Weights of a small image inpainting model.
Model: arch unet, norm batchnorm, widths [96, 192, 384, 384].
Training: 4500 steps, batches of 256.
Data: trained on Sentinel-2 satellite tiles (TerraMesh), 15.9 epochs.
Rows from block 4, named by matrix and row number. Rows with one number belong to one channel. Each number is 50 + 10 x the weight over its row's rms, rounded and kept within 0 to 99. All counts start at 0. After the name is the row's rms in percent of the matrix's.
# convs1: first pointwise conv (model.enc.2.0.convs.1.weight, 384x384x1x1), inputs 96-191
# convs3: second pointwise conv (model.enc.2.0.convs.3.weight, 384x384x1x1, transposed), outputs 96-191
convs1.68 059:84 37 39 46 42 30 50 50 50 50 63 34 50 49 50 77 50 30 23 43 37 50 67 50 50 50 53 48 50 50 41 29 52 50 50 60 61 50 50 50 26 50 50 49 50 50 50 50 50 53 50 50 30 50 50 52 50 53 50 61 47 43 32 50 55 50 50 50 50 42 50 29 50 50 44 68 43 33 50 50 50 62 31 69 50 50 50 50 50 75 52 50 22 55 67 44
convs3.68 061:50 31 50 67 47 50 47 78 50 50 72 47 57 55 50 37 50 46 50 59 50 33 50 50 50 64 50 65 48 50 50 50 50 71 50 80 50 47 50 49 46 50 50 48 49 50 50 50 50 50 63 50 50 40 50 64 50 50 50 48 49 50 40 39 28 50 50 56 67 50 50 46 50 50 50 28 62 50 49 47 48 48 50 50 50 50 42 47 37 50 50 40 58 55 50 50
convs1.69 117:50 46 59 50 50 32 36 50 54 50 50 50 55 65 74 50 63 54 50 32 26 50 75 50 50 49 66 35 49 50 62 61 50 26 36 60 26 50 38 38 50 50 50 65 40 50 53 50 66 37 50 50 63 55 43 23 39 54 50 53 50 50 50 69 66 50 50 50 68 44 48 50 50 50 50 55 41 36 64 65 50 50 47 49 45 49 53 50 60 36 60 34 50 33 77 15
convs3.69 093:48 50 50 33 46 50 26 43 44 50 58 50 50 50 13 50 50 50 50 21 47 50 50 50 49 50 50 49 35 50 50 50 54 50 50 50 50 38 50 50 50 55 50 74 29 50 62 48 50 61 50 50 34 56 30 50 50 66 46 50 39 50 50 50 32 48 50 43 58 50 50 22 32 42 50 50 68 50 35 50 50 50 76 17 50 37 50 63 50 36 39 46 50 47 57 50
convs1.70 080:50 50 64 62 50 50 50 50 50 58 64 56 44 47 50 50 48 55 62 50 49 50 61 50 50 38 63 27 50 16 45 30 50 75 50 71 26 66 35 65 50 50 50 50 50 50 50 59 50 50 43 56 50 34 69 75 76 39 50 50 50 42 49 50 36 50 45 50 42 43 50 70 50 50 50 50 64 50 51 50 50 50 50 70 36 50 55 18 50 61 30 50 83 50 42 50
convs3.70 083:43 50 68 80 55 76 50 26 38 50 50 50 50 50 50 26 43 39 50 36 43 50 50 77 74 50 50 52 50 58 50 50 53 67 54 53 60 50 50 50 50 48 50 50 50 50 50 50 50 39 50 28 50 50 41 26 50 50 50 50 45 35 50 50 50 50 50 49 42 50 67 50 56 50 44 71 50 66 50 62 55 54 50 50 47 50 50 48 50 53 92 50 50 74 50 45
convs1.71 109:39 50 50 31 41 70 50 50 50 29 75 56 72 50 50 77 50 50 51 47 52 50 57 36 66 56 50 50 49 50 68 50 50 50 32 50 50 40 50 50 50 50 33 50 50 50 64 50 50 29 82 56 78 24 42 50 50 76 24 45 29 62 79 51 50 50 36 62 37 50 50 57 50 45 50 50 50 50 29 50 50 48 50 43 64 39 36 47 29 50 60 50 50 50 50 62
convs3.71 098:50 20 50 84 50 64 45 50 60 50 50 50 50 46 36 50 41 57 63 50 50 56 31 50 50 50 60 50 63 50 56 74 50 41 54 56 63 62 67 54 50 48 58 64 55 50 50 50 61 50 62 25 50 23 46 50 63 50 64 60 60 58 50 60 40 50 50 56 66 50 50 50 51 33 50 30 55 47 51 41 59 50 62 50 47 50 58 50 38 61 50 50 50 50 56 55
convs1.72 108:59 50 43 52 50 50 50 50 50 65 60 53 74 50 45 39 50 57 57 50 50 50 63 50 57 50 50 50 54 59 50 58 52 50 50 44 50 49 41 63 50 33 50 50 71 50 50 39 50 54 61 53 50 50 53 50 16 50 50 51 47 73 57 50 50 50 50 50 55 47 48 92 44 60 87 49 32 44 74 40 61 37 68 50 53 45 50 53 44 56 59 29 68 50 55 65
convs3.72 122:57 50 60 50 50 50 50 46 53 50 50 34 61 50 39 50 55 57 53 50 50 47 41 75 50 35 62 66 51 50 50 50 51 34 68 55 57 29 50 50 69 53 50 41 50 56 50 27 50 50 50 37 34 50 45 50 50 45 50 58 62 40 50 50 45 34 50 50 41 53 30 41 10 62 50 50 50 50 50 50 50 49 61 61 65 54 50 29 60 50 46 46 50 58 43 68
convs1.73 098:50 68 59 50 50 58 53 43 50 66 25 50 50 34 50 42 23 49 50 44 69 51 50 45 50 50 60 50 50 50 32 50 41 63 49 50 31 44 47 65 50 50 31 50 50 72 50 50 26 50 52 47 50 29 50 50 50 50 34 52 56 50 50 50 50 50 36 39 50 81 44 50 50 50 45 50 50 50 30 25 37 50 30 50 58 73 50 50 50 50 50 50 50 38 61 40
convs3.73 106:50 50 50 50 50 50 59 50 50 58 39 50 50 50 36 68 50 50 50 50 49 46 50 50 49 55 50 50 50 71 39 50 54 50 30 68 43 50 50 63 50 50 85 67 50 50 40 43 70 50 60 50 52 50 83 50 55 50 56 44 50 50 52 66 27 50 47 50 50 50 50 48 50 52 60 46 49 74 50 31 66 50 33 35 45 50 51 24 50 50 79 44 50 49 50 34
convs1.74 101:50 72 50 62 23 49 43 50 25 50 46 50 50 49 50 50 58 50 50 72 50 63 50 50 50 55 50 51 50 50 50 50 50 49 75 50 50 68 58 37 50 50 43 61 50 50 49 50 50 50 50 50 50 50 38 50 50 26 50 50 50 24 58 33 27 50 50 51 21 50 40 61 50 46 50 38 50 45 73 25 50 50 50 58 50 50 77 51 50 58 28 37 50 50 64 50
convs3.74 084:50 50 67 50 50 53 43 50 49 50 50 52 50 44 36 50 24 50 46 50 64 53 68 57 50 50 33 63 52 50 50 50 50 50 50 50 39 50 60 50 66 40 34 50 57 50 50 44 50 50 50 39 50 30 50 46 50 50 50 50 50 50 50 50 50 50 50 50 35 50 31 50 50 53 61 50 50 50 50 52 29 50 30 33 51 50 50 50 78 50 82 59 50 50 50 35
convs1.75 091:73 50 30 50 46 50 50 30 50 51 50 59 60 50 32 51 50 50 51 50 50 35 50 50 50 50 59 50 31 62 39 65 42 50 37 50 50 33 44 50 50 50 50 38 64 50 50 50 50 91 54 68 50 60 50 50 50 50 50 54 32 34 50 56 50 50 50 50 50 50 57 63 59 48 50 50 50 50 76 50 47 50 41 64 50 58 47 48 50 82 56 50 51 50 50 50
convs3.75 090:79 41 44 65 45 21 50 58 50 50 43 50 50 50 50 50 45 47 38 50 50 50 50 50 66 65 51 50 50 48 63 50 50 50 55 53 50 50 62 64 39 50 50 34 50 37 50 50 50 50 50 53 39 46 50 50 55 55 51 50 56 50 50 50 50 50 73 50 50 50 39 50 49 43 50 50 62 50 50 71 46 50 50 56 50 50 50 50 73 40 73 49 57 50 36 63
convs1.76 073:50 50 50 50 50 57 50 29 50 76 42 50 50 50 50 50 50 31 50 50 65 50 54 50 50 50 49 47 50 50 50 55 50 50 50 50 50 66 50 50 50 50 44 64 04 42 34 50 50 39 50 50 66 50 50 50 46 50 50 50 50 50 71 50 72 50 99 53 50 50 50 50 55 50 50 50 50 50 50 36 50 50 50 69 50 50 44 50 35 50 50 50 48 50 50 50
convs3.76 109:31 50 44 31 50 44 45 50 67 29 51 33 48 42 50 50 50 59 50 60 50 59 40 49 50 50 49 54 65 65 45 54 50 50 76 47 52 42 50 50 41 50 50 54 31 64 40 37 50 50 50 50 50 50 36 50 50 50 50 65 40 63 50 62 50 50 35 52 54 36 50 42 50 50 58 60 36 50 50 84 50 50 50 71 47 50 50 56 38 50 44 50 38 47 50 50
convs1.77 093:63 50 73 60 50 50 58 48 50 31 32 50 50 50 61 74 50 50 56 50 50 51 58 50 50 50 50 38 50 50 50 50 50 50 50 50 50 50 50 50 50 43 69 44 50 00 39 46 50 63 50 50 50 37 53 50 50 50 50 50 50 61 50 50 50 54 50 54 50 49 50 73 46 53 39 50 63 34 71 50 47 50 46 25 50 41 58 50 50 50 50 50 48 34 50 50
convs3.77 098:57 50 69 50 50 50 26 50 66 63 56 61 50 47 28 50 50 50 50 50 50 50 79 50 50 50 50 50 50 41 64 39 52 50 50 17 45 40 50 46 59 50 69 45 50 50 50 50 76 50 50 66 58 39 51 61 59 50 50 53 50 50 58 50 50 50 48 50 50 74 50 38 60 50 44 41 46 72 45 57 46 50 50 50 50 50 50 50 50 50 50 50 50 42 40 31
convs1.78 100:51 50 46 47 58 50 52 36 44 35 62 50 50 42 50 23 50 45 43 71 50 50 62 46 50 45 50 50 50 50 45 50 50 50 50 50 51 50 43 50 50 50 50 50 50 54 50 50 50 50 54 51 47 32 59 50 50 50 50 50 50 70 43 48 50 50 46 50 50 50 50 50 57 49 43 56 50 73 50 50 50 54 50 36 50 50 80 50 34 50 63 74 64 43 48 27
convs3.78 117:50 50 50 32 50 50 43 50 50 50 52 57 50 50 50 50 50 56 50 50 45 50 64 54 50 51 70 36 50 52 50 50 50 50 57 50 40 50 81 50 50 66 50 63 47 50 50 62 65 50 50 50 50 75 50 50 67 50 50 49 60 50 63 50 50 50 51 50 43 43 56 50 48 46 73 50 50 15 50 37 50 50 53 61 50 31 34 50 50 39 81 50 50 50 50 50
convs1.79 093:63 50 50 50 50 50 24 54 50 65 55 50 58 59 33 54 57 52 36 50 60 50 53 52 40 54 51 50 50 46 36 50 50 50 22 50 50 50 50 47 50 50 50 50 50 45 50 50 54 50 28 50 75 80 43 50 36 50 66 50 44 58 50 50 56 50 61 20 54 39 50 54 50 50 76 41 47 50 50 46 50 23 48 50 48 50 50 48 52 61 81 44 50 50 43 50
convs3.79 077:49 50 57 77 61 81 50 56 50 39 50 52 50 49 50 50 50 64 84 44 59 50 50 50 47 57 36 48 32 50 36 50 50 50 58 72 50 50 45 50 61 50 50 81 50 50 54 50 50 50 82 45 50 40 50 45 42 50 50 50 63 50 50 65 50 58 45 50 50 52 50 50 42 50 44 50 26 50 50 50 50 50 50 39 50 50 50 56 50 50 50 50 47 50 46 50
convs1.80 101:37 64 50 50 43 50 34 50 50 50 50 50 43 50 31 41 54 50 50 50 50 50 54 50 50 36 50 30 38 50 53 43 50 44 50 50 40 50 50 71 50 50 50 50 48 50 65 50 50 43 50 50 50 50 50 50 50 63 30 50 50 45 50 50 40 50 44 50 50 44 50 36 50 50 40 50 57 50 16 50 72 50 50 45 50 50 79 50 54 50 40 50 50 58 54 50
convs3.80 129:50 50 60 33 50 56 59 44 51 43 50 59 50 71 50 63 55 57 51 50 56 24 52 32 50 47 78 50 61 50 31 50 50 50 53 66 54 50 72 50 50 50 50 46 50 52 50 58 50 56 61 50 36 50 69 50 50 30 46 50 59 50 50 42 50 50 50 50 50 50 58 50 49 50 62 50 36 50 50 42 50 50 50 50 56 50 40 50 28 50 10 51 53 69 50 70
convs1.81 108:38 50 50 15 50 50 50 50 50 56 54 60 36 56 50 22 50 50 33 50 35 50 50 50 68 36 51 50 50 50 42 46 50 59 55 50 57 50 57 50 50 50 50 50 50 50 50 50 56 50 66 50 52 50 82 66 50 50 50 50 51 58 50 50 50 52 50 50 50 50 41 50 34 50 61 58 68 50 31 65 50 50 50 50 50 44 54 50 35 50 50 67 50 50 50 50
convs3.81 118:44 50 57 18 50 50 50 45 50 54 50 50 44 32 41 50 50 48 50 50 59 50 45 50 55 56 50 50 48 50 50 50 34 50 50 50 60 48 50 45 50 50 50 69 50 41 55 58 50 50 50 48 42 30 37 37 44 37 50 50 30 55 50 50 50 55 63 50 50 50 39 50 50 54 50 50 50 50 50 63 49 50 50 18 50 25 28 11 63 55 41 42 53 42 76 50
convs1.82 099:49 50 50 60 50 50 49 50 50 50 50 46 57 50 45 50 50 43 51 46 50 50 50 46 47 50 50 63 50 38 37 56 53 50 53 50 50 50 44 43 41 50 50 40 50 50 50 50 68 44 50 55 66 50 57 56 50 50 50 35 50 50 50 50 31 50 50 50 50 50 50 50 50 42 65 50 41 50 50 61 35 50 50 58 50 50 28 57 50 32 44 65 48 45 50 60
convs3.82 103:50 50 50 50 50 18 50 50 50 50 57 39 50 53 27 69 62 50 33 50 50 50 62 50 50 50 52 50 35 50 51 58 44 75 50 50 17 50 50 42 50 50 50 30 42 40 50 52 50 50 50 50 59 26 55 63 61 47 50 50 50 50 50 50 76 50 50 66 50 58 50 47 50 50 64 50 70 45 39 34 50 55 43 50 50 50 50 57 43 50 66 72 31 50 50 50
convs1.83 097:52 57 39 50 50 50 68 38 50 50 50 50 19 53 50 50 50 50 50 50 50 50 50 44 50 50 44 55 50 65 61 50 50 50 57 70 21 20 59 58 73 55 61 48 50 30 30 61 50 70 50 50 50 62 50 51 55 69 50 50 50 61 50 50 50 56 41 44 50 43 50 50 57 50 50 50 86 69 79 50 50 50 50 50 31 50 50 46 33 39 50 50 37 37 50 38
convs3.83 112:50 50 50 65 50 51 50 43 50 50 50 72 50 50 50 50 28 50 50 55 50 56 50 50 39 39 50 50 50 44 41 50 59 35 50 66 74 50 50 45 49 50 50 50 49 50 45 50 50 50 50 46 50 60 59 43 55 50 52 29 74 35 50 50 50 50 43 50 50 63 50 54 50 38 50 56 50 30 22 53 25 50 66 57 59 50 50 50 50 50 50 50 50 52 50 60
convs1.84 109:46 50 50 50 40 67 41 45 50 50 50 13 50 50 63 50 50 50 50 50 43 50 50 50 43 52 50 61 50 50 44 50 50 50 50 50 45 63 56 50 50 50 50 50 50 71 50 46 50 56 17 59 32 39 39 60 50 50 68 36 50 63 50 50 50 50 50 69 16 78 28 66 55 42 50 50 50 31 50 37 50 59 74 30 33 39 50 50 62 50 50 50 50 60 51 21
convs3.84 134:50 50 46 58 45 50 60 50 45 50 50 36 50 51 50 50 50 48 58 67 46 50 40 42 50 43 50 56 51 63 50 26 36 49 42 48 65 50 50 43 52 50 28 55 50 50 50 50 54 50 50 50 50 27 46 62 51 50 50 50 50 46 55 50 50 50 50 50 58 59 50 65 52 50 70 35 50 45 80 50 81 49 57 50 40 48 50 61 50 33 50 50 50 50 50 50
convs1.85 111:57 50 60 50 57 53 32 50 50 50 54 52 58 52 50 50 54 50 62 50 51 50 43 50 50 51 50 50 38 65 46 48 61 50 50 50 50 31 50 50 50 50 50 36 50 46 50 60 50 48 50 50 47 52 52 45 50 25 38 50 45 45 29 61 62 39 29 57 50 59 61 49 35 10 72 79 51 50 50 53 59 50 38 50 54 75 50 50 60 52 44 79 50 30 50 42
convs3.85 100:66 58 50 54 45 50 50 46 50 50 65 63 51 50 69 45 50 58 61 50 41 69 59 62 50 60 60 50 50 50 50 30 58 50 50 33 50 43 58 50 50 55 58 50 50 50 36 50 50 43 51 50 50 50 50 38 50 50 50 50 50 50 50 50 58 50 50 50 42 52 50 60 55 50 56 62 50 50 50 68 58 50 44 63 53 45 59 71 50 50 50 44 50 50 46 58
convs1.86 091:50 50 50 38 50 41 41 50 50 50 50 50 46 50 33 50 59 50 50 50 45 50 53 50 56 50 52 50 50 52 35 48 75 65 50 50 50 62 50 50 50 50 50 75 50 50 45 28 57 77 56 50 50 61 66 50 50 82 50 50 45 58 50 50 49 50 31 50 58 38 50 50 13 50 38 50 63 25 50 36 50 50 26 45 50 39 60 50 51 51 50 41 74 65 50 61
convs3.86 094:50 37 44 50 62 50 29 63 21 50 50 49 50 50 30 61 72 41 45 50 50 43 75 50 50 50 50 65 50 50 78 31 34 09 56 46 48 50 50 42 36 58 71 50 51 54 50 50 61 50 48 33 54 50 59 50 50 50 50 50 50 51 50 50 50 54 50 50 50 32 50 46 46 52 50 43 62 50 24 58 50 50 30 53 67 74 50 50 54 50 50 50 46 63 50 50
convs1.87 079:50 42 50 41 50 50 50 50 50 58 71 61 37 50 41 54 50 54 50 42 50 42 16 31 33 48 52 47 50 50 50 50 73 25 31 33 44 57 34 50 64 50 52 56 50 65 48 50 53 50 50 39 32 31 50 50 50 50 50 50 50 50 27 50 50 50 50 36 42 30 37 55 77 50 50 21 50 50 59 64 53 27 50 50 45 50 44 50 50 38 50 50 50 50 50 47
convs3.87 096:50 50 50 43 46 50 50 50 67 36 50 72 32 69 76 50 50 50 44 61 50 27 50 68 50 49 64 71 50 62 50 50 50 50 50 50 84 64 50 36 50 55 50 30 64 50 50 50 50 91 25 41 50 61 50 50 48 50 35 64 65 50 50 54 38 50 50 47 50 50 50 50 50 63 75 50 22 50 50 50 50 50 50 70 50 50 50 50 50 50 50 66 50 50 50 50
convs1.88 088:50 42 50 61 49 63 28 50 50 50 50 48 50 50 50 51 50 50 52 50 50 50 50 58 50 24 50 50 29 37 50 50 67 50 28 50 50 53 31 50 51 45 50 50 40 50 50 50 59 45 50 57 52 50 50 55 54 64 55 50 50 50 39 50 49 50 44 60 50 50 50 50 32 50 50 50 50 50 50 50 50 50 49 76 50 49 30 41 46 75 50 72 58 54 50 50
convs3.88 126:27 30 43 50 50 50 50 46 37 35 50 50 50 50 50 88 50 50 50 41 39 50 61 13 55 40 50 50 43 37 45 53 61 43 50 74 66 59 47 50 50 50 65 50 62 50 64 58 50 50 52 50 50 51 50 49 50 50 53 52 30 36 46 50 50 44 42 50 55 35 50 40 69 48 50 38 50 50 50 50 60 49 16 50 50 22 50 50 37 54 50 50 50 50 50 50
convs1.89 085:50 50 50 53 50 50 50 50 50 50 50 50 50 50 50 50 17 50 59 56 50 38 54 50 50 50 46 47 50 67 52 50 60 50 66 50 41 50 50 50 50 55 64 50 50 58 58 50 50 50 50 45 50 55 50 44 50 50 40 44 50 50 46 46 50 50 32 33 50 50 50 52 50 50 50 50 50 50 65 50 50 50 50 50 43 23 50 50 50 50 31 50 46 50 50 50
convs3.89 099:41 44 50 61 64 50 50 64 57 56 68 47 50 50 50 57 50 50 29 83 45 50 50 50 57 46 55 50 29 48 48 43 50 54 59 66 50 44 72 39 41 50 56 65 50 56 50 50 67 50 50 37 50 17 50 50 34 42 50 42 56 40 50 50 50 47 50 56 38 50 50 58 54 50 32 50 50 50 50 50 50 45 50 77 50 52 53 53 50 46 65 50 50 48 50 65
convs1.90 088:53 53 55 66 48 56 43 50 50 47 61 38 50 50 35 55 38 34 55 50 50 66 37 64 50 26 50 50 50 50 45 50 50 50 59 50 50 25 42 50 50 50 33 52 50 78 50 50 50 48 50 43 48 50 50 52 05 50 50 65 50 50 50 47 50 53 69 30 50 50 50 50 28 50 64 52 31 50 48 50 50 69 52 50 50 55 50 51 50 41 50 50 77 50 40 50
convs3.90 087:50 50 50 50 49 50 75 50 50 50 50 50 67 50 50 50 30 44 50 61 50 40 50 51 50 50 28 50 50 59 57 54 64 59 50 39 47 50 63 41 52 50 41 39 48 50 53 50 50 57 50 47 50 58 62 50 60 50 50 55 46 50 64 54 51 50 40 69 50 50 50 50 45 50 50 94 55 50 52 33 50 43 50 50 50 52 50 99 65 30 51 50 50 34 50 41
convs1.91 091:50 50 50 50 55 61 50 50 50 93 50 30 27 14 38 50 50 50 50 50 54 50 50 50 67 50 48 50 50 50 50 50 50 50 45 23 50 50 61 50 50 50 50 50 42 50 50 44 47 50 50 50 50 53 50 39 66 65 49 50 53 24 50 50 76 50 50 39 50 50 50 50 50 69 60 50 50 50 50 50 50 50 50 79 34 50 39 50 50 43 55 50 50 50 63 50
convs3.91 090:54 69 50 50 55 50 45 56 50 53 33 70 50 60 47 47 70 72 50 37 45 38 46 50 39 50 50 56 50 50 50 32 57 50 50 50 53 50 50 50 50 50 30 50 50 50 50 50 44 78 50 49 50 50 50 50 67 50 43 56 36 50 50 62 50 41 50 50 52 50 50 50 50 50 37 67 50 50 40 68 50 71 50 37 50 50 50 50 50 78 50 50 35 58 50 50
convs1.92 115:50 50 50 59 50 50 50 50 50 50 50 50 48 50 50 78 49 61 50 66 45 38 46 50 72 49 48 50 48 50 49 50 50 50 51 49 50 50 44 50 50 49 50 58 50 50 53 50 50 52 64 57 60 50 50 50 63 49 50 49 28 53 67 50 63 30 50 50 50 21 50 36 51 41 50 72 64 41 50 43 50 50 61 31 51 50 56 54 75 47 50 50 53 50 68 50
convs3.92 138:50 48 55 69 50 50 44 50 42 57 28 44 37 50 50 50 50 43 36 50 50 50 64 50 50 50 50 49 50 50 50 59 47 58 50 43 44 66 54 46 59 49 48 38 50 52 50 55 64 46 46 41 50 42 52 51 40 50 54 47 50 50 56 24 50 53 54 57 50 22 50 52 34 50 52 26 51 32 46 50 36 50 65 50 45 50 71 50 61 45 50 50 50 42 32 41
convs1.93 112:45 50 50 66 57 50 50 51 50 50 49 59 89 50 50 52 46 59 50 55 53 50 50 52 50 66 50 50 50 50 50 50 56 31 63 50 53 50 27 50 50 35 50 50 50 47 50 50 50 36 45 50 20 58 50 53 28 50 50 66 60 49 50 52 69 50 44 50 50 50 50 50 50 50 50 64 58 71 50 53 50 45 50 26 31 50 81 50 50 50 48 50 50 50 56 26
convs3.93 096:50 50 38 26 50 39 72 49 70 61 50 57 31 50 50 58 50 50 50 39 41 58 68 36 50 50 37 44 50 47 69 50 93 77 50 47 50 51 64 41 50 50 46 50 50 50 61 27 65 50 48 50 50 69 50 50 40 62 35 50 50 50 50 50 64 54 59 50 50 50 50 55 50 57 50 50 50 50 50 50 34 50 50 38 50 50 37 53 50 50 50 50 50 50 50 41
convs1.94 099:41 46 50 50 50 50 50 50 50 51 70 50 38 50 50 50 50 51 50 50 50 47 50 50 30 76 50 71 50 53 50 50 50 59 47 50 31 45 50 54 50 50 51 50 26 50 50 42 53 50 39 54 49 50 39 50 50 50 39 53 68 50 50 50 59 50 50 32 64 55 50 50 36 50 48 50 42 80 67 50 50 61 50 49 40 42 50 50 50 50 50 48 46 50 50 50
convs3.94 109:22 61 50 56 61 72 67 50 40 54 73 50 50 55 50 50 80 50 59 50 50 69 50 50 50 50 67 62 46 83 55 48 72 52 50 50 59 50 50 50 45 63 67 60 50 12 50 50 03 34 50 50 50 50 53 50 52 44 50 50 44 60 38 50 50 55 50 74 48 50 50 71 48 51 62 50 50 50 50 50 50 54 32 50 50 50 21 68 50 38 48 50 49 49 56 50
convs1.95 093:69 50 57 46 58 50 50 50 50 55 50 50 36 24 50 35 50 59 70 50 50 50 50 50 53 45 50 50 50 42 50 49 33 29 50 59 50 55 67 43 50 79 64 50 50 67 55 46 50 44 50 42 36 70 27 60 50 59 72 56 63 85 50 50 50 50 50 50 76 50 65 50 57 52 50 72 60 50 41 50 30 50 50 50 50 33 30 50 50 50 40 66 31 50 50 50
convs3.95 084:50 65 50 50 50 31 50 50 41 70 50 40 64 37 50 69 63 50 43 55 52 44 50 74 50 50 50 38 50 50 47 80 38 50 50 58 50 33 60 51 50 29 50 44 50 50 50 55 50 50 48 71 50 50 50 48 47 50 50 50 50 54 50 20 50 50 50 50 50 50 50 50 51 57 40 28 50 46 50 51 55 49 50 71 50 50 79 43 03 50 61 50 36 50 67 50
convs1.96 128:50 50 50 74 81 50 42 50 50 76 41 50 36 39 50 65 36 47 57 50 55 50 50 27 59 54 50 58 35 38 45 50 50 54 78 33 50 50 50 29 68 50 39 50 55 48 50 34 24 56 31 69 38 50 50 55 42 50 50 44 50 42 27 33 61 39 36 50 50 60 50 50 48 43 50 28 50 50 50 44 50 55 50 51 57 53 51 57 50 23 50 44 50 30 50 60
convs3.96 093:74 50 49 50 59 50 40 58 50 50 38 66 50 32 50 50 50 50 57 50 45 50 50 50 68 60 67 48 50 50 40 50 50 50 50 50 33 54 50 72 50 54 50 37 50 50 54 50 50 50 50 50 49 60 50 50 75 50 49 50 53 21 31 50 42 50 48 64 50 36 50 50 50 50 46 50 50 50 50 66 50 64 42 62 73 36 50 50 28 49 50 50 59 63 50 40
convs1.97 109:50 39 50 50 50 50 61 50 50 50 50 42 50 50 50 50 55 41 34 72 37 50 70 74 53 50 65 27 49 50 50 58 50 50 50 50 50 20 50 60 50 50 50 51 68 50 33 37 56 50 50 50 50 30 50 27 50 50 50 50 50 58 42 68 48 50 33 71 27 43 50 64 50 50 50 50 26 43 50 61 26 50 38 56 47 50 26 50 82 33 41 31 41 29 50 50
convs3.97 088:65 33 53 50 50 47 50 69 57 45 20 86 52 66 56 54 50 50 46 75 56 50 50 50 55 52 50 50 50 02 50 50 51 50 23 26 42 50 50 59 50 50 50 60 50 50 50 50 50 50 75 50 50 61 50 50 50 50 65 50 65 47 75 50 50 50 29 50 55 28 50 50 44 50 50 50 50 33 50 50 50 52 50 50 50 45 50 41 23 56 50 50 50 50 55 65
convs1.98 110:49 49 50 45 50 50 50 50 50 20 47 50 32 50 50 64 50 50 50 68 50 45 50 30 62 24 52 50 44 50 50 50 50 00 50 50 50 50 50 45 50 62 57 54 50 47 56 50 78 50 50 58 50 50 40 57 46 50 54 58 50 50 50 73 50 67 28 50 57 37 50 50 29 50 50 34 50 50 37 50 29 50 56 50 43 59 50 71 50 50 50 50 50 69 50 37
convs3.98 115:61 53 50 50 43 45 44 56 64 50 50 56 41 39 50 50 66 52 68 35 50 49 64 54 26 50 45 30 50 50 50 50 50 31 50 49 52 50 50 52 55 50 50 50 50 68 50 52 50 50 41 50 46 50 50 57 30 50 50 50 33 15 50 49 40 60 55 50 50 43 50 45 50 50 50 50 48 66 60 50 39 50 50 49 50 56 50 61 50 68 50 44 50 50 50 30
convs1.99 086:52 50 63 48 53 65 39 44 40 50 69 50 62 55 50 56 29 50 63 41 50 62 55 58 38 50 64 50 58 50 45 47 50 50 50 67 50 50 64 50 50 50 50 50 50 50 50 50 50 58 53 50 58 60 77 59 49 28 68 47 50 50 59 58 50 49 50 50 44 50 41 61 50 38 48 99 50 50 51 39 50 40 37 50 63 50 50 37 53 50 39 50 50 50 43 50
convs3.99 120:70 50 49 71 50 36 52 55 50 48 41 49 50 45 50 49 65 53 50 50 62 50 70 50 53 50 41 50 56 50 50 50 49 37 50 50 50 50 50 50 50 50 50 50 50 50 64 50 44 50 47 38 50 38 29 50 40 64 50 52 50 50 50 50 41 50 50 50 50 50 57 59 59 50 50 50 50 75 50 50 50 50 46 61 45 50 50 00 50 53 66 44 50 50 46 65
convs1.100 075:50 50 50 50 50 50 50 50 40 68 62 50 57 50 57 50 50 50 42 42 27 37 48 59 50 50 50 45 67 50 59 61 52 50 50 50 50 50 50 50 42 50 34 60 50 50 52 50 50 50 50 50 50 50 38 50 44 68 50 50 50 62 50 50 65 50 48 54 45 50 50 50 50 50 50 50 50 50 45 50 78 50 77 50 50 50 58 50 45 39 50 50 38 39 50 45
convs3.100 090:36 50 50 44 50 50 50 52 30 71 40 50 43 58 50 50 35 50 50 50 48 62 22 50 50 50 58 50 45 46 50 74 58 70 30 44 50 50 40 50 50 40 50 47 50 50 35 60 50 53 72 50 50 66 60 50 57 69 50 44 50 40 50 50 50 52 50 54 50 50 48 50 50 50 50 50 50 50 50 50 40 51 50 46 18 43 31 50 50 50 52 39 36 50 50 57
convs1.101 104:50 48 50 60 68 50 50 50 32 50 50 17 50 45 23 72 50 50 31 50 50 63 52 37 28 58 45 50 59 69 25 52 50 73 50 58 62 50 50 20 50 46 50 67 30 71 50 71 37 50 50 55 60 18 50 50 50 50 50 50 59 50 50 50 57 50 50 50 63 76 41 50 47 50 74 57 72 50 53 44 50 50 48 37 50 41 50 52 50 50 50 48 50 50 50 59
convs3.101 112:50 50 47 44 53 64 40 50 79 50 50 87 26 50 50 28 50 58 50 50 42 41 50 50 54 50 50 37 60 57 59 28 22 62 50 50 52 50 36 50 50 50 58 50 50 50 54 50 57 50 50 57 50 31 59 37 23 47 50 50 47 50 50 50 60 57 66 50 50 32 60 41 50 50 50 34 38 42 50 50 74 38 49 50 50 42 50 50 48 50 50 58 44 50 50 58
convs1.102 097:50 50 54 50 50 27 53 50 65 50 50 50 65 50 50 40 50 50 39 68 52 50 57 69 64 62 58 50 50 40 50 50 54 55 29 48 67 19 50 56 50 50 50 73 50 50 37 50 37 50 55 50 47 60 50 50 35 50 50 67 44 52 40 48 50 48 50 58 50 26 50 50 50 40 32 50 50 30 50 50 48 50 38 50 50 50 50 43 50 51 50 50 50 50 68 66
convs3.102 108:85 50 50 39 50 50 64 47 31 60 54 23 53 50 25 34 50 50 50 74 50 50 46 40 60 55 46 50 50 50 50 50 46 67 16 56 47 50 50 39 50 32 51 50 50 51 28 50 39 48 50 68 50 50 50 50 31 50 50 40 50 38 50 50 59 56 49 50 50 30 58 63 31 50 50 50 50 86 50 73 39 50 41 78 39 42 50 50 50 47 35 50 50 50 50 35
convs1.103 108:35 50 50 61 83 50 50 48 43 47 60 50 47 50 34 33 76 37 56 50 70 31 50 50 50 63 50 71 56 50 50 38 53 50 50 33 33 50 52 56 50 48 39 62 66 50 50 25 50 73 50 51 50 50 50 50 30 41 50 50 68 57 51 33 68 62 49 31 42 54 41 45 50 44 50 50 50 69 55 69 54 46 46 50 50 50 72 50 61 62 57 53 50 58 57 59
convs3.103 102:48 50 50 50 50 50 47 50 66 46 60 50 61 74 42 62 63 50 50 50 55 50 54 45 69 58 50 49 67 48 31 66 50 56 50 50 50 40 65 50 50 69 44 32 50 50 85 50 41 57 53 50 50 63 56 52 50 50 50 58 50 55 50 50 50 74 41 50 66 28 69 50 46 50 52 50 28 50 61 68 50 50 36 50 51 42 50 53 21 50 50 65 50 50 36 23